config = dict(
    train_examples=90422,
    cutout=0.4,
    encoder_widths=[48, 96, 192],
    text_encoder_head_dim=32,
    text_encoder_fused_qkv=True,
    text_encoder_parallel_block=False,
    text_encoder_inner_norm=False,
    nesterov=True,
    batch_size=128,
    adamw_weight_decay_other_params=0.05,
)
Rows from block 2 of the text encoder of a small contrastive image-text model, named by matrix and row number. Rows with one number belong to one neuron. Each number is 500 + 50 x the weight over its row's rms, rounded and kept within 0 to 999. All counts start at 0. Numbers have three digits each.
After each neuron's rows are labels from the 100 texts, of 14976, where the neuron reaches its highest value: "tokens" is the input token at the peak. Only what is clearly more common there than usual is listed. The data: photos of plants and fungi (iNaturalist). In brackets: how many of the 100.
# fc1: MLP up (text_encoder.blocks.2.mlp.fc1.weight, 1536x384), inputs 256-383
# fc2: MLP down (text_encoder.blocks.2.mlp.fc2.weight, 384x1536, transposed), outputs 256-383

fc1.97:522599535442508473569478553548529511532597443488527444483601522567570510508571537477469482541500459551481553513475433508531478454521493535517455535459512483483480455451545508476541454490460588586547457425544604535535544534479497563485548488409509550549502570579509412480464485516479521431490373529489465462430446456530503454550488572450452479515450620426547439545480528483504483535470
fc2.97:475471513623436482511551481450459508433491550469445483441480466458499558561461498481504536391529478507477503471475456540499549514480541442462531425575472522513450505578455555408470517507570439445501595596424460553465420504573498474520488483521469576498553420494477453562582461513540570613471540484515590499541438533454561501370500564522527535478484380496395496406480506514449545444536
tokens: "n" (100)

fc1.177:438439510503466454516484561480417580460539477441486535541368548416499487551466419469455482501471471505463513550488564532458479599531482546560505477528508486553520569503554478461450600434499526553471416563479515572443519385514481476533577460493440579499499411601501484468506508575529425428417586438543404480480464577539472463505467461395574522536498483477607557480529501511459536475441
fc2.177:484442567513587562543486451524481541482440483482471480667475464562503419501475503571481485533579504506550494544446432573561588439600552488525514517502487492516523533501548496489544494544496470524501536536509528489510543475553435486573486504501497472496437539480516464517527522471430460448471466485561500472493523492521475427437414594506526564552493499485564422526453452439491489572560
tokens: "e" (81)

fc1.534:444507535399399517460578417512482568553485475551487498473524483458456437515542643523563480496605384478538441496499483514532458500488432587508484529499538462483441492521479427522498521435561555544557497499421516562505555484483445438580444437492423525550523506484518529488493437459491505549497581538406371501497480519530553488441487426525389525527495561442522548514569558553557528612477
fc2.534:519468528409542528470448537520526600392494435585463464518432450417482380498507486589447450458464515552541481518499498471565531448467482502509453538548480459548439415580548548504493525558529419571502519481487475515608555480498500486502556479498501503466479428504469461492479544518471517514503523427442536405595504392439560564460466503508521539513538542413591499456429411477515481508447
tokens: "r" (100)

fc1.346:488579507477567412452432468519563490560462451443582417588557591461468497444482465551475529656497484415553471527530503512532529497520449515487562525399575453473501528498473496488535489537505483591547507513486511390514512496429411465511581407488522535509502501426470433472458466438549477545439451590494504542423478505447438521562450457455542485467493579443472461540622523517561454478470
fc2.346:486451525567508517549498540507447520483500489499423462504541489459490531554557420448510550380459428464551519470441417492444430524544540473453471486606522511438389445504537514456540542480503508474490539524546512636438472563548498494474487594495466464568482496498570527554599471597447641556420492476468473441531476443575486454474511546537426508568538399530492531430384510521420581434567
tokens: "n" (100)

fc1.211:575526415563536452526517509415452456565554470491570570440453543568502511408455532588492568461464539555540519414463479429571559497406487479434449510524468397652542448398416506462593500556513463511551503517583487484520508506573503494535597527544527500637476583571529493556581431380448490510562463438384516529499457503519499522502435432449497609538577524434492493491540508464529522449515
fc2.211:434482459513532427408446468584488553377498559464546458581540508526520553432523491501553428429515547503459567459470496502517531481407514464490478475532461559540438500485528562405562533547593518578507497554463533495435503490493535455540516511430508563556515478429445416521634415494529506467438459375534531521499521554569521538504558544448521546570510494506517515501504553455480526462521
tokens: "n" (100)

fc1.155:487520546398506491555537482457471533533494487475497516541530458467478582457468624499480616603563399391486495527586557564511442496457508644426508447475489535450531442487533468482510561501528554444468512608535475479559568428527501468439471499487504552542487461493618450484405403508515637442468430475519442486434521482539478478478545489406515511576444537494490351603544449522543494525491
fc2.155:509442542521548563552527453496508480456513518480471544516458434582459582483463538425537487478478470500429574616541493551526425516538425461499529451439548567559558433473582582501476431554436440465478503586414554471497508467470476502514501494466399489461562495494535531481460485573484442509509472514506469586524572502404534450522477475512473555512465508588427494571477513529416517466458
tokens: "i" (76)

fc1.702:514394465447470513565475632448439488497486545479523482485586534463487543453533483541618425473582516526538575485420482465507482486582404578524487446517520532575501522490447522540496424566538521457465493505423503461531550526599597505469483549453415500498519533513571487471411527581443388454537511497459450467538510446564547452484476458509534516440555590498562545439488534451584507525510
fc2.702:464454523592410464472401523532595515420554510432528501611513524466463541498562464482511502489506556458462599466490568512546521420569480510456617445439528528476448414499533483513555479405547547443527510444592548507440560439542398420466532548467504498513480512460491575465488429504507516589491494396544433466549497440580491442570463521457539486576370450490540490543515542532494498512465
tokens: "a" (66); "t" (34)

fc1.425:561540595471368579575559455407471541508472524461458523467365447490411577579547463521488430416488542513465556577574488520486505576465519459534460558450534540471578565534482515547409571493504473485544442478522492418539489484617489463533494553456484522526497505518492510403527505484454540540478472453554513572538472461565554505500489380480463505564463546541533578457515554543463455531449
fc2.425:466572473468496501565511515533538524550469503487549546584476509431399508561504545436604440590496498564541588474492496500465503584484454496563509535451423502444523497522517564482514534508606500583488429560532530423532536513467476570488496497491441453450485569545368496478531478538450470479560601464472423480515395532638459472534463495462522431501536485508486493486496425613557461449490
tokens: "e" (100)

fc1.406:474393497482513477614477610469460502541523526520557503452532480437524418504509495506515568557408484571470510491515530465606571499472528572530545555523431457539496500543519589537467481543510472525488591502503506551481469590474550402494534479487533439461490516569448461498505462463563526486395540536478493437509432593597444498459480498454553499462520435458455555512530567568460504522393
fc2.406:522506452582520591560536440465607556543532402419466495414456467492541477572511484592405448526493524508440544565517393526485577521486492477540470477473490527541490393465462461476479519610535435495493461443582474479496515491566438467528410419580564418506467586441488411537491547547498491512542562518510475527535547519470546465490557479461486534460427532506577435621563571510524598525356
tokens: "b" (62); "a" (38)

fc1.552:534558501500533584500453366487460525579515555559532569380522402502546462541403517429517485504520513431498599546479483560461518457428482515482608479533482576543518486600475458510486523494424524456507478460456407526571508534452503551443610515509397492486550508569408525595489543458500525445517478449467517523443477532480478457520487527506571420559568519520527545445531416472410479543397
fc2.552:425455537545620472446554494416519460439532486516378595556440549530551539511522490505490508437562554415412566504487474585469465431569551494489484543532404518439485525518488544605583367535535468428596472513486457422544434525458510609503531511545477464433521482510447479473442504475501593607505480521404518531507478515489499498488474481547507425536455512460437427561492478517440482619512
tokens: "g" (40); "a" (35); "r" (25)

fc1.709:498519521461448512602509491545472432562557497483492536462528444418573500402519597574509642474420398509468559474495513442456509498513475464504475414500532501497527515570552466554407526467528564557508509471483519476435455507506499520583438467475506498415446518558485508502461501512536508486494591544616550450575473506493549606414499563537426513491558385487492467546496466479486529445505
fc2.709:534503479480460403495528536563501478541472467490485564489485454477458479473526470500531546504529464516543586444433470478439557554520407461604597543464565512540482521537557484548448501533568467497475529499518422465544492542395418497504575554442541516570556446528477487528425431535431557506496459496412454531412527551401588613518531501475488546553451531494551540441525459472511462526501
tokens: "a" (100)

fc1.551:551502489467554567509416462587497535558541520477486467503440508492526462489447509379558460453481623503507526415521569479465521411535511501518546413470460429556565501434558405446476497597474470504628571540501512504526481495481497497503531447421592568528549525468529483489540550492426520451495509457536513494457449512642467513572555496405478457508432514605529434544503547526492442479529
fc2.551:474517516562513570498606433465453483524453540434554426443442467479450431593443548460539555528446497502507471516517449467533550377475477514564584477512503437565562492528569495499514447544465459463463583458491520454508454467472514530529490509511570507539531474502474515486563493541508493523479480459492567497497462506552499504520597462577470504478544463611558556542508542621525545489490
tokens: "g" (57); "y" (43)

fc1.8:478498511506491608463422531486476453562463548517551497498444439520620579526401456515524540499468505463491445501563484542458527493520546601515521581477499443582606522505471496512483576375587510384447541495430502510483480502506550467511490403517523473560504527549455522456515568535402513525454564473548531405489462552469531576541442518483493463458564479457462544524365407493564522445396
fc2.8:460517527507540417544521541543515480530527531441511487549531439556562539524486602558524467425409488534511553493418418416517489485605509601510534562453471475583534455515507568558553570448467471367484455475488524538480393477485516523492522430466548493532475496542479519422631468510475506530414544541513430606471507547455574559493470484454522505442498465506509550454486506575606479472459
tokens: "g" (41); "t" (30); "a" (29)

fc1.268:469533464506475457582549421502531498560441603459524549418449374512416481470520511356394424464550482459472484526581447522551416474618520527433514408622451505528582530473484509510487503565550478499542462551402489480523503422469495507487585415560536526477554550674446536541600479578504457522540431450519535562467512454455521487480495503530471402499408474575508410519508461465479528452583
fc2.268:514548554442496539546446492492470524501390448519400526558458428536531506378494419473567558425595557545527556493495551483594548639557458430471590334460494541528555488584423503593402456394483457497517519551454545504510500469509481496510484460466483523478533534483481487598489470491517529562447535414518452479473588486537503546564519568592403530452429526453442469472528505466512481488457
tokens: "v" (100)

fc1.722:396438498514519525389451414449571511459508482545541452511389522423480453545528500459484478496583606478470488474571425532566454471554410496529518477435445531465579594552520477469527579513512471500491424439476443527448595411417509539504522456560459486509368540573597520564549406555427507508391597479528484474525471434475422525556475481512446456463429511505483527504520511495521445598473
fc2.722:493503628507505582460578465427447568465574415502516484506517456470392490461455507411415496417429526527557432606420522544533496531473537485516487609512457490493448509491464351571514550549552497457533453505541447401654464472529565534498522532510520562457446466473444495474576495507424379481475497456496554505515546563505488491559491453469448461475565461457474520581470493488507506522526
tokens: "g" (34); "r" (31); "t" (28)

fc1.218:493463395434499445450453464454530470495573546512468453491549409409496524516580518417378584396475463599429472454565527502496512481519475574463499505404560519523558477442510474449515526504493489501464582423484586525488514418564413556548464385530395475579453403546526591459531391529508518520496523494473492510447500535579505487408490459513486481512565439468459541538495451443551518491440
fc2.218:507497537526538565483487450483613557484507537493539596487485550511508590457464580481573500498501539482533483526499525585474621522497475567508478507430449491510518461481415520590552498497439504478523540546458498596499467560435454502523481493510540475562506574438509457453434452495532525434525520563529528488519482503531420451426465470478530588503502559583423528510519471500594599476464
tokens: " " (100)

fc1.51:502629544585433496403538513366510470510548555494466575453562498477531486540518509482467552553521504557483515570443545443509512519489516540440412503556473413523526538512435443521469478454482529558493445455437553496531441565509432576413544468431504561523459515530399506478423547531468443488577524542535520489455491556454474359507474481518400516518435486514548461523613536410517499501513
fc2.51:513423429412532542514559449481513520497586453471518556525485487365526522462522472503493442519442461456481530449576400469482533534529466572555486403552473526469502506492448441511527500434583445541514577381472486574528522489514532551476443577486449509506510546461530493519532471471545549576450471612458435513442541576516468553498468487544519449510467521565413509529551453523506582482463
tokens: " " (52); "t" (48)

fc1.115:488512543499593494573450460552544379534582575571488514396389490472487523492527509480546522543462546486437505495535510536436489470449474532571478483465525492457492486430391596549508535588567417528464426523567479542476491463508493534531490441435486486454578470486495556488536548498453580504504461506530493408545496493502517467529521584535530515526522537515451485547422568561525495480572
fc2.115:566469417474486484581567595392491497404518467530481536496479541534427512465541555468399535498470540527428517486515429527362528509540526549551514417543508473536542428429495469568411423506564469521585478518499452572474495503484621454473445521525544538418464564505459492459401491529518452576453631550457489547481538471535424462393519540526461463442462522453543581515515468504549592454556
tokens: "b" (43); "<end>" (31); "a" (26)

fc1.436:396526490625538555476475472545617586506446490494575535535561442493503532440525543455493504517435489528520424525503500553523467407582527577534548488529540454444530472565436499494496432464487510476511501503543554489400567397422525507510614442495457549479481453440535457491517567523541555494560489482510595498456491486594513526477508528454502444493527502418436510539539509491455439508476
fc2.436:497439581569486439522473507508560530508473522471494519513503371445505530482554561498480422511480485522548537542486524477542586561507482460538507523493556514530485531480631510624478561533565471426523534527517547433558417477581421522401501527557581513500451493549605489483490527561452450426468474594564596435542605518443412559546439494455503499477517438406411463542439474432540480550466
tokens: ")" (68); " " (32)

fc1.751:580562514460430523514500523509460520483535493404538562477514456459500434523666456525410531509559476531426429523562531538594522488525529575356470401496495495559579562495546475515460582571530470556452469503526512532437503458486398480500478475484445580529454438529536465534498550455497490522542531539502521377520486508563481505440535526573492505401472534463494587522512526513568495505459
fc2.751:538554511443453472511449510524570424527467499505443560489474419396531502476508490463493559479528473523441489374568511486524540543477487393527541493504499477489474554473477546487467510555548551531505502495489510486514563473453473568496496493498421472517502455549549529583435546514482508520444510585545572511399519468448440657527516476498501545501469430509415560503548555541474592514527
tokens: ")" (100)

fc1.336:422520455486464516550508455508526491505503506600414548521479438436464452523513421485481551502615492476589555529568486461505511455482462511525394551531525548541416523502519512460587545493451475468535507447525587508523435432451516517400472529549499496460500455528405564472485481470507503566545513479554511464488523464533465491555485528455584580506436467450431492524499562478440474465425
fc2.336:486464510541494483443552579487363435505472538486536467501461587481544564490505435496528551541430514408522457460332579530489527540514540490469610497539466509492456468518502557526536459575598463560537482503535464540424493580568522456574548480451454504508586482457635415522531469474505464452503551576430514564479540536492519461486577451454404493537512480605612447426493513553505544497568
tokens: "n" (100)

fc1.700:493495498483553505487518543541473541434509530543526491539425540479452524628491436495489485426493452582585558540447481459404521534578451545517542546520451475480551393534569494507437443467520478522486603512439406522498471570587502570473553501470524483472425542477487438482545499612507487500431489475562456446498509530471452437375492494542495574549493483443445485455580468520535475527391
fc2.700:452515483569483516495604459519423516465497470504422484534466523490384567516425442494551467438491510523499517553460464494525476653495441534585554491416515509546602430511515516534471553539588517471458469536546520605530534501507450553518444511424573480423509469432479476458534530548479503468495463512485429515554560533510494382556443508478538568489497516462472521543547471566516388415496
tokens: "e" (73); "h" (27)

fc1.472:610547533461622489460537616421434555469485472450556478504532590490450417525418456459496492523541417481582438448569454475590515451498527573494486501577461435540450391502579556492467535478502407529504508536477495572424475461511479429465550417416523404500478554551485450494494490482400540517456444435565454466560476529425501493501532549495479501546542528409514545526467480512577475477386
fc2.472:499475493580455478475453484445548453485611527466479541532524485463567497568482449545456475617503496524569584510437571465480512580508510490548490564517502542571513519573525437500472571491539561584537413514506510538551440467572493504583486564453478432470501453519604533426585480511395414441411528395534511514653517547455467534584470517382478530480491511497447461595481464482555530551525
tokens: "g" (38); "c" (31); "a" (31)

fc1.237:571502438501418441468516498532523540466503541479539579385568448517408465439517466462412565488496457540524562546478455520479459527510516548541443437473500544476433420536536526464465558519539435564550539546466499540552480517407449483556504472492482491496457454609357581441480522488470391459455533525531552530460462475549491504545508530551547504453492459546538401591476480499445481530514
fc2.237:538433440436458490549411496430618508482476560422467531472466513448436511441519562514456467494480469517475451512581500512456499458503432548420481448485506575433556515506478540479474444587486566532507509467451535448579488409420408507572478492542482526607515499486522495506494458497520462495457460536551519487487495495526561541472473511469520526556491460532381509486478513508467527478465
tokens: "b" (51); ")" (49)

fc1.720:453614468476487484563572513566469605510513534522514501550551481449538459524505550482490579486477493586483536455461487543487540435532568443541566519548414542480528469527505516511454386444585505539481452460523455494524480529476454497511489445447528443552510541501455507474412460494527449390495502541419447491532496520531429456463465523497482477563548499515455499492514488533557496452459
fc2.720:484445554507551412595362478454436507477488386510487505487535486504522524502442461612449520440420489536447520445535362528515504510430507511510499477417499521528611548482548495617620528487536576534444586450510516447450498554538528524529446471483501486483498495451566531555496493539474504414536424514486430488549566456497440565412488535525449472605402521606408517510398583428527477482502
tokens: "a" (100)

fc1.62:470512477568531483587505557490463579500529544520543469434448476519443471563521500424520495508465538453515465420482359429461502428436560516540437509414551475463494524474425476484467491477387458594587459463518504466472598523505493524550495449518505540481603554526492553542399489534455455556523534545485461518468539606450469502451546512430471489476519554531501462541480508429444518589549
fc2.62:430478508498460522446499516545473549499501583504447465494377502456485432527494515389582526557532573491524494484435423538493509546521527554511567502537396582481527458501521416438539510442416491432489410529512419484521437381512484546485552455488569494498484541491514366428487495508565577588492615495447565492491549496485530492459521598508539445584474449444469465497487481509479564451499
tokens: "i" (100)

fc1.267:418499458511471491455568587501534544496472570497555461496442451440554479568604483459623520483448575540467533584512505565555500535502529476469518529557568551482450440466507579505454445528437610471524475597496530544477553514528458513552509469480564451400517533438472538401458499551519513421528430480502540555498368440491441447505556569544451416417481538555501513461502482515469391419421
fc2.267:513518542511453549520599501473455517532460487454576457605513528505470387554562497534528423486498564427565470413481547465499455598593418419536495500528489548439533485554642580538528501505537509427417469542543584503468538576473561435462471523523486503461529549460439539444537509568509539479464511440532459468487501523570497509500524527472461455551570453533532475537512543504424558454545
tokens: "e" (100)

fc1.590:565459502544372503364523533513478575558442486461573505456579525444516552513499474462498579443502455543437548525558460453537550476534472565480436501564547582449473434483558537507512502565525471496557507517443572574553342486482482475480444414563524478500398464469478555469529455567450456465493531513539588514434494587501446542518450444459576550497522446512449463454558485472510481585514
fc2.590:537486581528438482508410484492495599508580465452479564496545418511551432520500595526472423488551494509488479481462473385555514558500449512493492341521549524522498566498496545462455455468564540517455489498514503541525515500533487529437444545484421642583473490486598570456372513542472460451511434522533442517492484463532406499442479457547466502436481600415465522570612520495543473562481
tokens: " " (100)

fc1.753:490488525622474516530463495538479471502493533465458485458537468448506534626479505543425498488481558535453522499516544559430407511509504515621441411477484544457485504523408523513545445485409514545503516565545549520471376466564541565500440480583479541550554493429442457513460586535457480524472443532568554502559519435607493524460476602479482412474498492536439466526559539475486475584523
fc2.753:479559486530509437465487547509599423545466447511451473547561472444484495474533583403518472454571481541492530521515481445484499532526495514570501411496472476574400525537549496541515567583443488467511517500508535521517371585478524447364535518569509549491496519521578493538540494389497494456498549482504578495427502478512401512533420553514523643467565496402429527509457426497546519472536
tokens: " " (60); "a" (40)

fc1.622:530480514533449583523455433492462520420478523550546470520458496547538439530443429638510512451561541417507563480434567443459456465522458558461496475527454483544580579495548498493460483473450421491490576564526460377579464483458445501482502481559554373529434493561490425505593461491473515537602457488455587468454452483426476491407461495594530467583502533522501561479473536478467490494530
fc2.622:514473440504511481475489530397569445578531486424445476475517433531495539492458546474506613496585496492502496482417536429575517514490553463442495524573490563468440565482496450466536421531483464516525543512469519422525428465496553487576569491465504533483497486485440487534535461500475558543480543543581425548524402456516483494456440505533542534543478458443493437480490517468482489562493
tokens: "n" (57); "l" (43)

fc1.488:463421525473403560448486459457527523578531457561562486571540418533522461596489490541467496477529560581468456603550489578505525530514562511531474547478417457436468509582597440506509520517478536553452453432547448484516542538422561466539462462447465508543530455569521536541479394529395531473438533436509584589547516584513545359446423521464519481497486490495440424422447415514498500379513
fc2.488:462485583456552551505473499641500472460518526516505522466513526511438433469485515535486399512440556453524388569506506510518534492478439578503514547453468419422495494459553420477543573489431535490582621538647478459529601446426563457619512473524530434407455486530547501463461500446482427538464472573507510474543406544559482446515451443508537463568521477455420484432524471534489447518627
tokens: "r" (87); "<end>" (13)

fc1.94:579514473569454446453370486588635442555534478497556459505488483472467514494411497463502536428520492488520449577493487434494535496633448453459476529548560492521538494521483537451542460526442496477557604529541572499410642484519522514512445512486512486526466417424457422519493456496517492444442476559467545513414510486469495496546494481509531562510677435493467400508460522549574489519534
fc2.94:465465513468499558631582457457611409455506418451502529536565534463488428505566487515591557520478501471460403441477507532550548476384444541486502480535489528509525504496524514437510506452548444570581470458567607487479595634463486428542378501523517500452475496491558437501506467348493542537551495433474561548503474589468491485518487442517569605526537436460469523455469524464512438506414
tokens: "n" (67); "a" (33)

fc1.465:517585502424502504587398516461539494558499485440436483545491486505532487503567484522499588451503399413452517538549580503487576468490515478511496528569420414466534518517504473498549455553461558547558456499496525508462491497561482480526484482476534598552426572383493468501446498587494446486519540493464426473484549609475524500579398519468562602493473491497575400468484458399475507475489
fc2.465:451609488525494528494580550465548403469507545491499442511589520587491469467421557526590473460495505474517518388431419519631581471424453415478541595470482520553537521516511514399540585454504394593406617425558460580509416531446444578543497524578546494468469510464474417489472491482419535516646489470518533469439461466484425471562574458501547578547481516469528435512544552492498444524497
tokens: "n" (91)

fc1.133:530477554551539451545445583523557459484428539519458495550476440610539539520421520493443524554425547469452508404524520434523579447572541445415513583418519579525475614426453467390485479464541522484476521491501456457496482473541575625462510482478413500469450457455478530526590478486558467527447513509521498474448517484489559567532504515497381448552507485522409502388528395516458455517520
fc2.133:461450539580451442513493521517516484549438457520571587479481441601551504500522533498501438541537477531469417513480462499511470438428409507511446559440550613488521430384489490552553445507466478490486396633559470523466516415497450431488462539513441547464520539489575516515522638585432437522485520493521484608546483568520489364465472537651542506491579505544474456531494457572496510469530
tokens: "i" (100)

fc1.101:440478482584506534557465532400527533543506478467548391440419439490459469441500534552542510524547456574450547427507490575489514496497427581441495463448522523441545484541499516470553581531540555592485470564546535538418478564459405527450621505524477479470529535427394552430519371512560542458525500493592475515496507532466490446550462554465498430507502494461531480546481593574584572510426
fc2.101:501473489525457504514546490611515496432444601505604478483512532501474487573458417505501526448466535529500493415446459427457503586507518486527506583577544511561441484511470452529524575506472479495498506557504553497622551487541493449532491642463594583451526448521488421501439590533464438578446535545507488517550487525479535466437481537462404466452543394567498463421532534535437489445542
tokens: "e" (100)

fc1.660:476586593521514545465483542482486534469492474462460562443527477426472445541538566455458454442572450581572517598507616568509472435587484479509467538540478469581478471529494480471407577524467478590456484483492480458469422515546493404636519488478487420451449427509503477400485581465450429560438558521485509480483444567486590539509452485504576544461515491419435628527420471497563423504540
fc2.660:518612581383507454435412534511492534384586494544480470435511486494553445553533513490435542394448434517513511509426519559612512385497438501478469544575506486520437455547477527542470527529536500529439480592515518518581570559530496387520482539470553599563399522549555444552495512485471481464509543536427492504549561450428531510409463530464428501538474484479521506516468409572520455493501
tokens: "r" (100)

fc1.139:534515509466493582479467484492475503593553474439499480567563561517527399529593406536489524570449389535506572555505598461530458469549551542565505531435491431467561431607415564436453425544612519416500447478532536450488601472513499434506470435425436464505405549469495518460459518536451438467475508489549518524465481515575570493583602482517514484483479518504470534444546502486513591561529
fc2.139:487530515445486473534483514608481455588479551451421503490594494504557538375546447562456534573500556475490486504522541474479461478441493464494593494469456535459565513519538580470500482548452434562481484558478507507535443510586474456498549421459495509490380455503527512406469548493460447448595469511487508543595475541474504470560542510449457463444425408459514448478619500496450574544546
tokens: "g" (53); "o" (47)

fc1.746:536498532459457577524484513488642449476448535454490596486593475485479443389622503477492502524514523508448492604441450455401600415427472529472450491435481497555470559554474510518541466574535510542471548410496538563434541465443524497484468450482476515485415438549486608407515498481574483458522493527517649459506541601579517436500525493528466635510453553541502514549538467612362583451511
fc2.746:508466487518543540452453568464610512519527449369454600434453456545419399522561583457467564351449551542430520464527402514489533499470541541534455508452516507475505470496486513554450508513528534504430511513489595518548558440433455519539488465541544578519506458499485579405517456579582519496456534607522487563451514585566473471514505464548548559518480452488515489496466519559579533384480
tokens: "b" (77); "," (23)

fc1.222:489645512552472511551466493506495519499472505528485500332486559474565477488498590557442373474429566532476541525438585458507533474529495497540430530479394630484396454588500481449517515473544544580411417506459557509492516424442415512461534504501473450528419531536518524416531533507503531575485479458438427448549497550514475506531478439400513483482463469537529552509506467407503572479524
fc2.222:525511510536594486430457454552435481388505523481572458455431504500498459452456503553488526450483551509559520401410537536568493521470475535527498562565518487572440522416487534519501463477495494520534508565576529488513461442511433459465561539483491444545401509584463475509408546465547493532518483548429551491530478405540548383411512473464532444440560546456485571456540433443475358456445
tokens: "r" (100)

fc1.337:520553501534542575551467496534583480504548557503599446486488447478540463520436468459489545533538489491501508529543594464464481496466405484531418588598482518560533503447547421492436436531548533512479463461458545550459484482587531568451621549465497449468503459428480578435513577492453451602581399513500473559518555464474452529504490472512511563425538452444468485599496524492525482478576
fc2.337:533499545542477588486496556529489453431508429528460550452485530411560493495483447457458489433429450509441583454479525497442524527460670508537615514538458550527499578467488459463486452448480431541552519540550447617473479542447540512387522490452556551458392465483436605540450517585533466584611497497482447522472565506507457500523534498468549527492465432406552517469564493443506516504550
tokens: "g" (64); "x" (33)

fc1.633:595503445367465570498522510467489520516467566485502589589542452464446408392596487575405508512447516474409475518478518510441558530456482535504442462464473473592483523455458540488492564536564459543483518466441535546474524532502581431368487442447446445578412497548485546396480444520491414519468518588575564545500549532504417475506436478510483561479473528537510442554597413538498601521565
fc2.633:476510515505476466479472558483570511473495507446526563444432440507417512518604515465401594451513462528443537493577460522461563548471627556512444509524466526523522409493427514482486465520424585550499540472499475493503496528420581490489463445557539543497544485514525568431577513481576494543454524609532478490414467579624485444490546432487509603540540482462371549486426486559515546399516
tokens: "b" (100)

fc1.100:423640464523376555486464506431531498520583522509535531513399447534495533493535513525401466416521538514441497592459446605528455506507462557449429524537591518487517556490447430407504418567437503540587586476487416444449544487511566461549443489503491426444483414479452447529510553481474546521380485593440447524550520507579506472487467533498595489462480481502387386443483555441523483592461
fc2.100:484452532431523406391365588467461542425615504607487520475518563440520525565486493480406531486500441494499526478480395563474483439511478516534505524638604496570418504484438380482517622481493549492461515551521550505473588604510456483472546482478474493477458502502465536497515517504623564454468496519512581501514487471463444538553445370582557501535487485441410567439540384486439515496505
tokens: "r" (100)

fc1.419:555565486503492430457526545515503499425620369516525529459537577461528451548561506412522500508544423496531533433538457528581475433457410486422455511470513396504516449512494558476540508494451471558443460583507512462470451493474449467637545445492603487502526559460434492502426419470451565571458452527443477599518442581485480586544481513442534545507476610496550480589370403505518453403476
fc2.419:399524503534480444485424480494480508475522611500484424529554585499533521492502517552604548453455433449553517455449466551480552520507581448574425456573519500577452414460573519362453466522536489447491494462494571502477544588514498532592464588507461600510495451458493418548580504538500564511438501488509457531539547472504501544453527541500503493496442441470495499439442464454475558490563
tokens: "r" (100)

fc1.617:566579501454473540488461504502562577500502555458497531410539532531502422498512363464499536522471543418449501515463553537539482602425446467582591518493453442518545520545399582453514473477503485465491494575551521453360579533541435429489480487562488495512458498481502441442521515589481430461410490471508463500481506504462407454456498449535500598460470487547552423579467499420524531545458
fc2.617:522540579466483485576474518466540471492553477457433520541432519628432480579452561498643502463538490537533527476490472463627455509552528484539485565406508521466485433598533474425503411509561509501549460516544498517567520399521538470422437457528503472528460584642475521534449475582490414534467476469382549507439545484481503491498522494449651457544591516504497498496487482592506506495541
tokens: "r" (74); "a" (26)

fc1.288:623502505377520554448534580474478506486499482448465448511507552477462583558400481546493455500574520519482478488430583454503549466478431515598544523382525509550534410428452544541516518542602477560468498478532465554570514460427556513460538513412479414476461547535513515424553477531589553560519602454549391518494555590482466541573599532530518499478454513474497474406485424533413481558446
fc2.288:477436431485521468479415511555573405529504519496468546519512440541447435566461466539538521537640565474519497573429500480477403429518473544421482540439445465445430523563489522494486482518596512410547560580579508501476413529489462478457506484424471572516511509572458623559534617460477560473496475517592474548554463409469497550531517518597512458427629450502588490541457475444492556535487
tokens: "a" (100)